A small audio captioner, trained from scratch.
Model: encoder arch swin, encoder activation relu, encoder patch size [4, 4], encoder depths [2, 5, 5], decoder layers 6, decoder norm layernorm, decoder activation gelu.
Data: trained on synthesized solo parts of chorales (CocoChorales), 23.9 epochs.
Rows from block 4 of the audio encoder of a small audio captioner, named by matrix and row number. Rows with one number belong to one neuron. Each number is 128 + 24 x the weight over its row's rms, rounded and kept within 0 to 255. All counts start at 0. Numbers have three digits each. After the name is the row's rms in percent of the matrix's.
After each neuron's rows are labels from the 100 clips, of 14976, where the neuron reaches its highest value: "top examples" is what is common among them; "lies over" is the class under the peak. Only what is clearly more common there than usual is listed. The data: synthesized solo parts of chorales (CocoChorales). In brackets: how many of the 100, against the usual share in percent.
# fc1: MLP up (encoder.blocks.4.mlp.fc1.weight, 512x128), inputs 0-63
# fc2: MLP down (encoder.blocks.4.mlp.fc2.weight, 128x512, transposed), outputs 0-63

fc1.98 121:118081116139160156126117129102118117146109156106148138129091138152141135082161158129070174110122129136074114119095056142139122127127132158139125147119137138147099147103094114115144124135143115
fc2.98 103:154133126132133125116105132110016093143124137122128095153139145128100133143119142103089119124139098150148111129117132158121132154119109156107076138119123133119124120121107114122141119138103121
top examples: tuba (75 vs 8.7); note B3 (53 vs 9.7); note F#3 (49 vs 4.7); note B2 (25 vs 0.7)
lies over: F#3 (32 vs 1.1); B3 (30 vs 2.5)

fc1.455 117:161129096117143110132151152096151110158129157121111161135140147143128174133161130142091131130116125092083102101124104113159080145083119163127145151110161139134098118083106108134109127133126133
fc2.455 113:209123111118120117160157151124146127150142110153135193103121133137101115114194090152071123120182131091120159135130124122133075102110128154166133117116149106123142143141149121104114125135130158
top examples: note G#4 (55 vs 9.4); note F#4 (32 vs 8.8); note E4 (31 vs 8.9); instrument: viola (29 vs 8.7)
lies over: G#4 (52 vs 3)

fc1.487 114:111096093126165142138121114101118114155117127135142144121079154138127142091142167140108179107149118123082094084129084158138120118114164182137148144122137129137115155061097093151140126127148127
fc2.487 098:149137134142101128127103155135061085129081131119139143133141155121130157141100158113082130143134130111132067117111115151107163105104129123141085140172111105126120123108125114130148104146102096
top examples: note G#5 (73 vs 3.9); note G5 (30 vs 6.3); trumpet (29 vs 8.3)
lies over: G#5 (65 vs 1.3)

fc1.150 115:071109129145082168129115131126107116094099080101141124128103106157163119144165164113140139137088122105149151128115137145115139102109110157099111088167113117111131172113108158110120146104088150
fc2.150 124:152063114139127145152168127107164054123158126154140155095116127157122137134146129144109163119127149075124070111134118122147188139136111101175077122125104141116139114140119124115152113148085116
top examples: note G#4 (58 vs 9.4); oboe (54 vs 7.3); bassoon (35 vs 8)
lies over: G#4 (58 vs 3)

fc1.392 122:120101129132083125114145154118126127135127128108126114129121121151163143152194121112171118152108122141109132136104139116127112138097104158098123129129156121132100118126118149130098084103117125
fc2.392 119:195120102118136130129204151141142137136172123120134131138097122142106115137164080112115101138174125130091162142119122127123060147079111151168148106110143135128131132128135138106103126133182116
top examples: note G3 (93 vs 6.2); bassoon (71 vs 8); note A3 (48 vs 8.4); note C4 (38 vs 10.8)
lies over: G3 (58 vs 1.5)

fc1.34 114:151152124121158096120130132143137168122085170129106156147129106089139128135144075152062122162199119135138145143143147111126101098142104122117183139119152091170173176117161131145117130117162147
fc2.34 125:140187120133144129117086133123111150105099126147129150114134115163131187117172079110126150116142116121146166144115135160152122133117136102071143120170153147124115133116127129150035138123083106
top examples: trombone (75 vs 7.4); note D4 (75 vs 12.5); note E4 (29 vs 8.9)
lies over: D4 (75 vs 3.7)

fc1.221 125:142145081119158116152144142109145118179116159127112161133122142126118173105125159160088151110127130089093076087140080131157089144114147155137153151105167144146113126076118103118143138157137131
fc2.221 119:195149100150116125140127144156119144131109113131121188134126116109130157122185057133077142121191134102128099136129142144133109111095120086155133143176128126120108130121131120125139119128140133
top examples: note C4 (92 vs 10.8); bassoon (54 vs 8); note A#3 (54 vs 10.1); note C#4 (47 vs 12.4)
lies over: C4 (88 vs 2.6)

fc1.193 108:101139102140132157141134131108176153139110154114111121133103080142141121098136102133166111179136153134117132113121120105094087129137134137122131095131178115145151125140139157152141117165097142
fc2.193 118:064140136125135125121135109131117187117057137123149063148139116119144104123138171127152132128115131203119119119119130086136145118130133161118083131167105127139135116129127135130166136112120121
top examples: note D#5 (83 vs 9.1); violin (58 vs 13.9); note C#5 (38 vs 9.7); note F5 (29 vs 8.2)
lies over: D#5 (82 vs 2.7)

fc1.241 108:146086087165146148149075154124122101111130132116132148086148097141103114112138118118153142173139123077146131117108087102110121120106130124100116107134119129136152125121081162130096138130084143
fc2.241 103:080098136119123121108075128120136096121148129125095114084141128158132112114132166118119138127079138145133140148136109143129174145217113084108107146079130133131124123120119131146163132122061137
top examples: trombone (59 vs 7.4); note E4 (47 vs 8.9); note G#4 (46 vs 9.4)
lies over: E4 (43 vs 2.6); G#4 (34 vs 3)

fc1.296 101:141070101178133150128087158116127095107133136107127164123151109155113134097140134131124129177102133069138113131099068093099122152095127103116126103122126133146131124125094156134116134137087153
fc2.296 091:099108149120133120146075124114108095101167128123118113074138129142127117131135137090125126127077127122165154161131139139144128135225112101097130131074141139125128134128119142148126127106075153
top examples: note E4 (75 vs 8.9); trombone (44 vs 7.4); note D4 (33 vs 12.5); note F#4 (27 vs 8.8)
lies over: E4 (75 vs 2.6)

fc1.335 104:111109113130145093132152171101137155122108125123094147158141156152154139141149160185117097169099112138092116113143116140143114133082110192099151119117166069120108149121119135154127132140128139
fc2.335 107:137141106142126118129096113136148197157130134125120170141089125096116129131188107134122135120183133136136217127124131126133066122147152148084186118077125127106114158139144099116117134154157133
top examples: note G#4 (57 vs 9.4); note F#5 (27 vs 7.4)
lies over: G#4 (53 vs 3)

fc1.350 118:107102121129108124110152156093140119134123130096117131141132133167148138140163146129145113142081120123098125121113117125131111150074108172099126137127159134138086124116107159138108119110122131
fc2.350 117:191138108120144137111171152113144150134168123128107159125111126131106128153180077122120097126201153109117189143128135130135047143105121167142170106089151128120128126134131132094093119136172125
top examples: note C4 (77 vs 10.8); cello (57 vs 9.7); note G3 (43 vs 6.2); bassoon (36 vs 8)
lies over: C4 (50 vs 2.6); G3 (27 vs 1.5)

fc1.219 128:137148080129158118148141149097141119177114158124122162121124141128113172106132151149099156113146130086095086092141072127147082129112164156140159148102160143148122129070103101130133136149138145
fc2.219 122:208151116154122135141135154130125134116109106137136187129129120124121142127165061126059122134195121100124105127130136138131103103094116112152120144176126123132100132133137124127116132130117120
top examples: note C4 (90 vs 10.8); bassoon (61 vs 8); note A#3 (57 vs 10.1); note C#4 (52 vs 12.4)
lies over: C4 (89 vs 2.6)

fc1.23 106:107130126176110099163128197093152165152049125087110158153118125114184166137158133157124128164087134117124111145129113091153120116091113144107139111123147091143126145106126139106122135117127144
fc2.23 111:150100111111109132148117109091153130164106125125101199166114140099104139105143146150185107143174162088157121123125120130161140097131152173117142153152135142137129121139157120138142115126124134
top examples: note G#4 (74 vs 9.4); note A#4 (38 vs 10.8); note C5 (37 vs 10); oboe (33 vs 7.3)
lies over: G#4 (68 vs 3); C5 (31 vs 3.1)

fc1.66 115:133092087170146144143089160125133099104119130110122154110146096139114122106137133144149139184128114090136132126122101098098122119110131141084123104111132124149145126110098168118103140134091145
fc2.66 115:078083126110131141117076110132145083116151130131125104078140127162146080121117176130138123119080108138131150134136119131148162143212125102106101139099136131135133129128114124156157139122057137
top examples: note E4 (82 vs 8.9); trombone (56 vs 7.4); note D4 (30 vs 12.5); note F#4 (25 vs 8.8)
lies over: E4 (82 vs 2.6)

fc1.112 126:134093122123092127111147148111129131141121123107122111131116133164173136147180129110136122148095129138103127125103130124136122146099104167107117127140158122125096120118107154130099101103119111
fc2.112 127:198107133125141121113200146114133140131178142141108130130098121136122116149164067123105113124179123135092163130118127131114062137088106167152136122109123129123127134132137127118090118138185133
top examples: note G3 (90 vs 6.2); bassoon (88 vs 8); note A3 (44 vs 8.4); note C4 (43 vs 10.8)
lies over: G3 (40 vs 1.5)

fc1.482 117:136104119126144111114144156101151151165108137130117125132121134162159161144189131154118108153116116144093111115129114143151111148085112182109129130152165121128102126100116127160107114137117126
fc2.482 119:197149104144132137115156118133153147128151131132119162133103136130115124130186074127122097138196142113132194136122134128157035158113111156122165112079149120128105129153142115118093102163150136
top examples: note F#5 (66 vs 7.4); violin (48 vs 13.9); note G#4 (33 vs 9.4)
lies over: G#4 (31 vs 3); F#5 (30 vs 2.3)

fc1.39 090:137100134164111144161094174111127094138079122133162141132134114144121137121137136123092131123116161115117056117104091065129142150127127108128122068147113131142112141133124148150102090129106130
fc2.39 085:145150137133146148118159111127155115096118140117148145136103134107129155142120168133107151125179154112094112128127107139124065161126137169162147115094129104139124187139125115110133133116121118
top examples: note B3 (47 vs 9.7); note D#4 (40 vs 11.3); tuba (35 vs 8.7); note C#4 (35 vs 12.4)
lies over: B3 (47 vs 2.5)

fc1.158 109:138123141146126128159074165089105156170090114124192125097101085110121140142162100093126142131146157128135149127108128073140127090142145119085148094164106117115161169134128123156103098114138137
fc2.158 104:175122124140135142137064139130211181123143126145148132070133124117118117111153069111100138109184144099166156114128122122124071120154137083105137130196130129123121125138119128102125130135105160
top examples: note F#5 (84 vs 7.4); violin (47 vs 13.9); note E5 (43 vs 8.1); instrument: flute (29 vs 8.8)
lies over: F#5 (84 vs 2.3)

fc1.222 116:089097119168101141125106143106113154146101134087132126158079116098141132090137167131157120110091147140096105139088076127134114107122145151127121133139146134168098128133080127129158127115146120
fc2.222 112:142157116123119132110066141127039099131173133145131123111155141121096152139146128099105097118139124125148126107116132156120111099161133158059136111127135131136110117147115123135084123133129124
top examples: tuba (72 vs 8.7); note C4 (56 vs 10.8)
lies over: C4 (50 vs 2.6)

fc1.223 121:145112123137148108136147179094147150148090141110120133138129138151167162133187131156098120167108108140106118127143107118155120127085121175132136126115157100135112131085115124153116100128130136
fc2.223 135:176162102147132132119128118115155151164133122125112187162125130129115131130156096126128109127198149109124167141109139141150038142106136167109190126105145133135127127148130120118089126148164119
top examples: note G#4 (54 vs 9.4); note F#5 (46 vs 7.4); violin (45 vs 13.9)
lies over: G#4 (54 vs 3); F#5 (43 vs 2.3)

fc1.3 079:094091117185124148138104150087128127129099140100163153100108098135138147105174119111124172149123148112116115137102102109108121106139131116130148121137137110159122149102104130109127108103120165
fc2.3 065:134135120135149094128200111137121129116119119158093120182119143128141138144147155127118159126110130146108100074126146110172152115075118138183107119118161153134115170151152120145157126106140141
top examples: oboe (78 vs 7.3); note C5 (74 vs 10); note A#4 (32 vs 10.8)
lies over: C5 (73 vs 3.1)

fc1.251 113:092103130139138133135071133126122146129114103130186109076091085123109118137148121106176150128155122129156143142135113129113148101149121119083134084178106115109165181126103115144117119106114156
fc2.251 096:197128133124142126131138112129201152115145130129128126103103116124134122109199071109079154126155134095113154132119138097122100114111128104183127129156131138129146125136116135085160132132138137
top examples: note C#5 (64 vs 9.7); note G#5 (35 vs 3.9); flute (33 vs 8.8); instrument: trumpet (27 vs 8.3)
lies over: silence (87 vs 25.5)

fc1.298 111:075099103158105141117124132097116148146092128082136124165074119111138109091128163125134133106088148143112110135088100131121120110119129156120113144144148134168095148127089142116161156099157113
fc2.298 109:156131110131121119099095134125047096135181126140123127124146139128124163139165127089117097131160129115115123096120131154134106143158123168061125110125136136141113131134129116136102122134137140
top examples: tuba (62 vs 8.7); note G3 (55 vs 6.2)
lies over: G3 (51 vs 1.5)

fc1.406 112:152117108130146108129143160104172137163116148115118138132122148149142166143171126148102127143127119130095118114131112130156101140085113175115135144124158123131107122080097118138106122136123127
fc2.406 114:203143096125132122128145136132137135149145123146144200117113128128100141110177081133112097127194155085133170149119126128130064128114127149150173108103153129126141132144142115111092113144149140
top examples: note G#4 (68 vs 9.4); note F#5 (32 vs 7.4); note F#4 (28 vs 8.8); note A#4 (27 vs 10.8)
lies over: G#4 (55 vs 3)

fc1.411 111:112093106150110127187109144122112112172103123148159145093115115156136140116121140123120174104101192110101050116121080098109143158148118101137124083144128143121102148135132146126117090128116128
fc2.411 108:141161120125136124128149150159176106120104149135131154130138125138126200129101181126083135119154121081113094129138121138110061156123164174134156108104128107112124119142146108097100145135118130
top examples: note F#5 (76 vs 7.4); trumpet (45 vs 8.3); note G#5 (35 vs 3.9); note A#5 (25 vs 1.2)
lies over: F#5 (69 vs 2.3); A#5 (25 vs 0.4)

fc1.377 076:125098112162133151180097170086156111137103127113153154099121130146140151134142126111095157159119143105104126100100094096110081111115147140102147080121133111127142133111095139118091121124093169
fc2.377 076:141106157110136151097086115142073099127144131086095124117143125134110114150127106110171126097155152130168165134098093118091181114155110069134117083136110122141119132074127154088114122106117133
top examples: note F#3 (84 vs 4.7); bassoon (73 vs 8); note G#3 (54 vs 8)
lies over: F#3 (83 vs 1.1)

fc1.289 108:105106145146102138169094133142171095138114113110152146107133096169139142119126163112129180111113146105113091108131086135133145164131118100121126095125109159088096130132156151089103102167086138
fc2.289 104:100212129128108142124122132157105128117081137142129175123117097110160187119124165140121127113119129099125083117119123129099112116141115148091167131149130106134113121124125137092056131144115131
top examples: note B3 (79 vs 9.7); note E3 (39 vs 2.8); bassoon (32 vs 8); note A3 (29 vs 8.4)
lies over: B3 (41 vs 2.5); E3 (29 vs 0.7)

fc1.164 085:073116103139114171153105145091101106146122121134125185089127122144163159094218110120152175140129152117129132135111135099128112142126139114136137123116125122137131138118145145127101083103117135
fc2.164 066:136086130129112146105141107137066131160128114128101115123115139091126121125065124098111145110152072135118112132151139091140154121128187153149136165131108100137094162113116149115146146133158193
top examples: tuba (79 vs 8.7); note F#3 (52 vs 4.7); note G#3 (40 vs 8)
lies over: F#3 (50 vs 1.1)

fc1.214 068:116102102187111141143112175090129146154085152105149134118109119121133140121159143119129155119102156125078087129084080120125108113136144140126147131119143134172108130100085128115135118112131151
fc2.214 069:154111104131121114112099140113084096164126130135074123125163123164116175134160102095129111109185108114155119124113152178132137172148143131078094105153133109133090107162139126170096127109097133
top examples: note G3 (68 vs 6.2); tuba (59 vs 8.7); note B2 (32 vs 0.7); note B3 (30 vs 9.7)
lies over: G3 (68 vs 1.5); B2 (32 vs 0.2)

fc1.391 080:103109112194123138149120185098130142147067141097144147118118085137139151111153131145149147139102166116135093147115090067121129133115130102130162125137138111167130158123133143127140099104120139
fc2.391 077:169105090136137119140149152101198105158155135138123135125144143170119141112125180109178116130122129070125123121132120104125118116099132151145124173113160164084066080162107143109122145162117122
top examples: oboe (42 vs 7.3); note C5 (31 vs 10); clarinet (26 vs 9); note G#4 (26 vs 9.4)
lies over: C5 (30 vs 3.1); G#4 (25 vs 3)

fc1.430 126:082129098158142111169134183079126163113100125112110150142151141121127134133154132168124118199088107124129137149155106110151106093103142143102166111083159070127159160108095120135120130123125179
fc2.430 129:067175132128126143139076119100170180115085119117129157131123123118115128115115160125148133123138125137136164101143111133128096121162130147072191133115150137128126139126148120115112117135108128
top examples: tuba (84 vs 8.7); note C#4 (84 vs 12.4); note B3 (34 vs 9.7); note C4 (32 vs 10.8)
lies over: C#4 (84 vs 3.3)

fc1.279 105:081135112135113129150101125122102123117069097120125151130093126147167125127138144108105167131148152127124123093100139142113119116110110153088153077163124126122139168105119141130080148116103154
fc2.279 117:113106137123134163100146127119177107129162112141141100101123134132126116127131159132176125112103121104180147156142152133132176105128114130134107116120116116143064085155124120129132130114093119
top examples: note G#5 (60 vs 3.9); note F#3 (36 vs 4.7); bassoon (36 vs 8)
lies over: G#5 (42 vs 1.3); F#3 (25 vs 1.1)

fc1.478 124:098135109146141102189129188104131165108105118122115149125153143138143128141164147179107112170107104128115143147162106126151102083126130153108180123079152075114144180103114115125119119138140182
fc2.478 118:078169111131126121137071126102135174122091130131124163122135128112143148107130155133132139125148146126129163096153103129144097133164120128083212115108149123127124142115145119142103123143124135
top examples: bassoon (67 vs 8); note C#3 (60 vs 1.6); note C#4 (58 vs 12.4); note G#3 (55 vs 8)
lies over: C#3 (55 vs 0.5); C#4 (33 vs 3.3)

fc1.44 116:119091107118109118105155124113139138130131125122119112125120128164143124147164113106173126142120138137107133123112132146122111142093093162096140124147155117129098149127112148155094107097132130
fc2.44 112:194105118126119125117178149130134150147170124122098106118107112113118098152172076121115116132187126143102192136126128137128073112135120182123126112086135131133128123120121137103088106124176133
top examples: note G3 (58 vs 6.2); note C4 (50 vs 10.8); bassoon (49 vs 8); cello (30 vs 9.7)
lies over: silence (70 vs 25.5)

fc1.511 096:114085082136131125127139140069120115133141132139115134128137145173126124125147128131121113159104148115103115096115121116108099155097114173079145115131161105124115146126109150151085121102107132
fc2.511 085:128105096127144132129125103163131160140152131113118112138136091101077090138164119175099147120157142155135212136144148135131134110153151131117114112076158127128138161118114131108180108145154136
top examples: note E4 (73 vs 8.9); clarinet (71 vs 9); note D4 (34 vs 12.5); note F#4 (29 vs 8.8)
lies over: E4 (57 vs 2.6)

fc1.121 126:140136108118156090118146124114115159122105161135098135156132134109136111144144075152085114175173140148127135136134135126133101116118097152095181129140156082174164181123138138169111124097162139
fc2.121 121:124152136126127108134089129142099184104100120137137114125128116122150133125187080109115145114164118157154201121139129144124108122156137134021138127155136135135131126123127135124060132122089121
top examples: note C#5 (97 vs 9.7); horn (44 vs 6.8); instrument: violin (41 vs 13.9); note B4 (39 vs 9.3)
lies over: C#5 (96 vs 3)

fc1.144 090:103139129146143131160094173125128133134058144102124149108137077141151133136153100120116174141164149142132148154146118098140131118131113101105142111121120128144148156122156182133080101118115164
fc2.144 098:143136112125141179115104125145100063165167148119134115094141134142116095142067137095135122096126093100109136119089146146159140139125145116159126111136124122128139130114135111104097093098105123
top examples: note B3 (74 vs 9.7); viola (57 vs 8.7); note C#4 (31 vs 12.4)
lies over: B3 (72 vs 2.5)

fc1.304 118:149101124124116113127153166095148116151129145109116132138130148166150144145160132128122115147095129120088116105112116112142100149085111179105122138121161129133093124114115138138099114123123122
fc2.304 120:197134113120144132138167149127143133144159120124122166135109127134112119134191083136092105118195154108110185151118142116133050134101112165151155110080142117115145137133131140107096122142175139
top examples: note G3 (64 vs 6.2); bassoon (58 vs 8); note C4 (45 vs 10.8); note A3 (40 vs 8.4)
lies over: G3 (54 vs 1.5)

fc1.360 101:086121114128127124120110136132132139118075102126127134124108103137178115104166149136123131117148136153120129143110146150101125108149096164079135132145144117154102182138141172126111122097125119
fc2.360 103:156108128123145106122132110102103081129188128110137146103126135091083120151130141096135090108108127095135123119141131118131173153101107115196137126088133108114152154138121150135120113140116152
top examples: note G#5 (40 vs 3.9); note E4 (29 vs 8.9); clarinet (28 vs 9)
lies over: G#5 (40 vs 1.3); E4 (29 vs 2.6)

fc1.326 114:143145085116172114151137135111157131173121159134111168119129146140113164108122153169105144122146125094077077085139080141142080143109150169132161146108161137144116137079116107127137138157134151
fc2.326 111:188171121156125113135123140157102147134105119129115178140140122112128165122198049135069146129188128103125111139140132156123107129097119084141132164176131145128100133135134129111119136137130136
top examples: note C4 (91 vs 10.8); bassoon (79 vs 8); note A#3 (52 vs 10.1); note C#4 (49 vs 12.4)
lies over: C4 (88 vs 2.6)

fc1.375 108:076143103148125086130132166079128182174114154131110128153137147102157164146160130154133113175097136150105101142146130126147113167110126111113173106107173074106145140128110092108148119113155173
fc2.375 110:070084143146134105114114141137141109132118128127142117148122119166111097106120158137148118127082122124139098150150109136133196167155135078118091131139109158136116105129133118109198133134061115
top examples: note G#4 (71 vs 9.4); trombone (32 vs 7.4); note F#4 (32 vs 8.8)
lies over: G#4 (55 vs 3)

fc1.2 117:089094130145127137134057127131125146119113114131182122083101083122109115124149125107147149130156117132157139154140114130106153110159107096094136090168110110121162188132114113131138111105117156
fc2.2 106:196120152124150124131158130129193152122144124125125152125111139128148149116197083117074147135146132101110144132131138105125091129101143110190133133139135129138155130130118115094166120140156135
top examples: flute (70 vs 8.8); note F#5 (65 vs 7.4); note E5 (35 vs 8.1); note G#5 (32 vs 3.9)
lies over: F#5 (57 vs 2.3)

fc1.349 124:122099123168078125205117159144155092140077114122161132110115108148140126142115156130129186106127146115089077111132086127121144149147113107140120085127118148114088136126134135107130079140112141
fc2.349 129:127192109104115102134161123154141114101103139134150155109119141140123177130116174148095133132124122107123097112107134127120089123130150186116157135108126112118127131129144132111063115125121122
top examples: note C5 (74 vs 10); violin (59 vs 13.9); note A#4 (37 vs 10.8); note B3 (26 vs 9.7)
lies over: C5 (71 vs 3.1)

fc1.379 109:116098134189102140132080143116115152126067150098123143133100088122162135123193113121108163158151119122138136146111096133126111118128112113107139094151121130125155159118105113127143118132123170
fc2.379 114:133167119135121136141162138141142164106121119132094172138131135128137217134163108120135135173155107091132102120118134128077063139116119096148187099092095109141110123143142121151155139139175133
top examples: oboe (96 vs 7.3); note C#5 (34 vs 9.7); note C5 (32 vs 10); note D5 (29 vs 8.4)
lies over: D5 (26 vs 2.5)

fc1.128 093:125071133140147130137096134132172137110112112134163170113091142152142126117137142173075128122127112114126111142125083147116146097150115136141148110140115072134125192103118109115161124109135155
fc2.128 090:128091115151116102144143109137106132123124159120143122177115129174169145116141167101143125124131107143097095146129119121147160097082122142196125116143149134118151140158111123115184136118170112
top examples: note C5 (93 vs 10); violin (89 vs 13.9); note A#4 (30 vs 10.8); note C#5 (27 vs 9.7)
lies over: C5 (93 vs 3.1)

fc1.444 129:124062121148124150174110138130121096155122125133185123078110118175130115088124159124105175099104144124070088100112049125113143158157123122135113115123119159107084139139126143133128083162115118
fc2.444 120:157210124124131126139122148130119136126071138132130159139122111138163219130132137155083122141157127129134115116113118154136092133129142163109134122123156124114113124125140126125073140128114136
top examples: note C5 (88 vs 10); note A#4 (46 vs 10.8); note D5 (32 vs 8.4); note C#5 (26 vs 9.7)
lies over: C5 (84 vs 3.1)

fc1.40 109:128108091169128159125091144119095096109125122105130158101137100147115135093141129110137162159126133079140131109089114103104118128093137130098120113140124141148146124113092162122097147125089139
fc2.40 109:096084118130138132129081101113153091110151126129119079086122122142123095131120139128142117121087136139125144121132124140142181134215112078116092130106115135132135133131113116144173123124070145
top examples: note F#3 (91 vs 4.7); tuba (86 vs 8.7); note G#3 (51 vs 8); note E3 (28 vs 2.8)
lies over: F#3 (90 vs 1.1)

fc1.384 111:108120132161116113166099149116165101168095127123142137126134106144112142120117144114133164117114181117105061122141087099139140172132115096104142064133119142113105141134136147132103093140113149
fc2.384 111:119173104116116147128159125140131100115118146134119133119135110130121173123100169164119105125143147114097089130128110123131100152129156154152155115102133116117139134125146120104096112149106103
top examples: note B3 (59 vs 9.7); note D#4 (36 vs 11.3); note C#4 (29 vs 12.4)
lies over: B3 (55 vs 2.5); D#4 (30 vs 3.5)

fc1.458 122:132087124130089123121138139108126121138130126113123123134125133161160143141184123112157122154092138134104127133101134123123112149103111161104118131129153118128100114132114147133096094101115120
fc2.458 124:191098130122139123123200153125127146122179143124109130120092128143120112160178076144098128131174125141080155141123121132110064133092116157168141126113122131128140138136131122108110124130196124
top examples: note G3 (85 vs 6.2); bassoon (75 vs 8); note C4 (48 vs 10.8); note A3 (43 vs 8.4)
lies over: G3 (44 vs 1.5)

fc1.271 109:095095113122123116157129143092120133162115105151188136081075129137140154138144147143154124122112133111125092104144105113130157113127139135133131077182124092110142169099105089139133112114123148
fc2.271 097:207113121126136138128151127114168094136134141103131141101138109135119150128148131109124146133163140081121096147111114121140131116087143122221108136169114146133152135144141132084151145145108146
top examples: note C5 (87 vs 10); violin (74 vs 13.9); note D5 (30 vs 8.4); note A#4 (27 vs 10.8)
lies over: C5 (57 vs 3.1)

fc1.73 119:122100131135148130154068143118120149145112110129185118073093075124104116132146112110161146132164128130151151135137109108126140096152116115088136084171109110112165187133115120143115108111119147
fc2.73 103:203119131110141116141124136130182160129154127127132130101115125107137120131181057117094163118160129094126162123122145106120091112117138111154128137173140123123134133122112127086144132124147144
top examples: note G#5 (57 vs 3.9); note F#5 (46 vs 7.4); note C#5 (34 vs 9.7); flute (30 vs 8.8)
lies over: G#5 (26 vs 1.3)

fc1.242 102:131097091117163114122138128085128155152129128144118126112123148149138127134168098140119108178150131143112127107124135134140098137113114167084163115147163087120136170117104130175082094116125117
fc2.242 088:137130070126126105124112112149166170110144106109136102132123126127123100136168090122133126145154132159104235116138127118135084160173125154064124128086124113109127156117111145130103101158126132
top examples: note G#5 (70 vs 3.9); note F#5 (48 vs 7.4); flute (33 vs 8.8); note F5 (32 vs 8.2)
lies over: silence (54 vs 25.5)

fc1.456 085:126094136156125140147106140113118117136083148124137175116108103138163145107183124159128167128169136123100108128101095124121119107098130124144149113136122123164123156106148131133131094136123144
fc2.456 069:110183102130097113123119148125048129130146133149143131149150129121115135148115188101112134147133091124107109133135122154142099117166160151099151114062115126134076100117134152145172106108147115
top examples: note B3 (56 vs 9.7); double bass (25 vs 1.8); instrument: oboe (25 vs 7.3)
lies over: B3 (54 vs 2.5)

fc1.387 103:091113081137153125133143137081154149134125154116098126152122115135126128111150093147167113211119141137123129125133125107116088139109121134094140094123184090139161139138118143157127115138102147
fc2.387 117:062153153136138138112124127139129193124074116115147060131125095132136089126150157115144106124108117199133159121133116106143135123134122147085094132164128122135147111140136119133134109106104133
top examples: note D#5 (36 vs 9.1); trombone (35 vs 7.4); note F4 (33 vs 9.2); note G#3 (28 vs 8)
lies over: D#5 (36 vs 2.7); F4 (33 vs 2.8)

fc1.277 112:079128111143088145126094152126106112097099100102135124129096133145186128133150161106138138139099123103136144131107132143125130101128115144085118090148122125117132150106086135088115156108094157
fc2.277 113:140058126146124119156152123126149051108168121155125116099145146146112107132125108175139146154112110097131079106124146109127189146127107114157076149142116129133115117128122129122139134149080146
top examples: note F#3 (52 vs 4.7); bassoon (45 vs 8); oboe (40 vs 7.3)
lies over: F#3 (41 vs 1.1); G#4 (36 vs 3)

fc1.189 092:095106092144155122185127150085122141124119145145110170106133133146143134133170092167113156185151123130109136123153109131140092114119134136128168102090146081131167169100123118144107095116136172
fc2.189 091:086156125146133101097080145127073154125105143131127130126122114089148115141113096121111122101152089142112178114148161139105099091145175114075168140120117103114124149097129153147126113119137136
top examples: note C#5 (90 vs 9.7); violin (55 vs 13.9); note B4 (42 vs 9.3); note D#5 (29 vs 9.1)
lies over: C#5 (89 vs 3)

fc1.70 120:149141132126167104117135131121117154120090164131108143148139129114127114134133067155052119170176129141136145141141141108122117104122104137103174134126139085175170174120146151165096140101154136
fc2.70 113:145158140127140115123058139128062147108117121148139133121117120138138141135158075089135140113156111145142165131103145142153123133136126127039140135169126141122121123133102132138038140114094123
top examples: trombone (75 vs 7.4); note D4 (72 vs 12.5)
lies over: D4 (72 vs 3.7)

fc1.61 107:143115098121174151154122130089122129167117134134153131104081142139100146118136148131110161111152120109107100069135069140138117106127170174122146130143141135126150164059100091164134144162131134
fc2.61 092:179132116160115129130173163142074080152095140147127163131136172122143152145127121129072112125141126087099040121126126145121158119078142131202109116164120121129133159140140129103137133130117098
top examples: note C5 (98 vs 10); trumpet (43 vs 8.3); note A#4 (42 vs 10.8); oboe (36 vs 7.3)
lies over: C5 (76 vs 3.1)

fc1.480 101:142134114146137114135079152097110142169095149131116169126132099098134167135141090124128135162145186120134095137083138091121102140112125103109159110153142118175157122129131151115097133103120138
fc2.480 098:158120113148157143135109126142129099117109105078137145167126127166137186127157123111099121125159133105135135124096121136123122141099134138113127106164118143130113152127136127160121137148114102
top examples: note D#5 (87 vs 9.1); note C#5 (28 vs 9.7); flute (26 vs 8.8)
lies over: D#5 (86 vs 2.7)

fc1.133 109:104117107156133110184129190082138137101101111101114159146158139134124128132138148175121116187096102113130141129154106102138114092101131154095153100086145076116134166108112140134106139136106163
fc2.133 098:072128125128116146120077107111151181121105109098132168129128135098125112126151154154123132111152146152136191130128118138138100140182127144075186126067135137133139182120129109126151139122137136
top examples: note C#5 (50 vs 9.7); note D#5 (43 vs 9.1); flute (31 vs 8.8)
lies over: C#5 (45 vs 3)

fc1.364 097:094122097136119122149119164092129140148091136144117152141124133140184168118169119154107146189149165131102085117127129127130111156111135119121164070130154094131145141111136119118126085120122163
fc2.364 101:084126117134133115139106134128125137143148115102145098118143117114129092131139096120129108127104132148134151155157114133121176123151121037108118104119188114144141101119133102129151152108092155
top examples: note C5 (50 vs 10); violin (45 vs 13.9); note A#4 (27 vs 10.8)
lies over: C5 (50 vs 3.1)

fc1.238 099:127144122145115110132116172095110149136100136116174128116120122094158156114156092105098120119146153117126140139126126086128106073164138131115169138102121113142161167090103119118112125099152152
fc2.238 108:124122117144148154128090097155116074132145131146156147073126115158097087122103148115138145094132142097131118094112155131165153157170152140084138107146118138121104159112155129102089122129108135
top examples: note G#5 (44 vs 3.9); flute (36 vs 8.8)
lies over: G#5 (43 vs 1.3)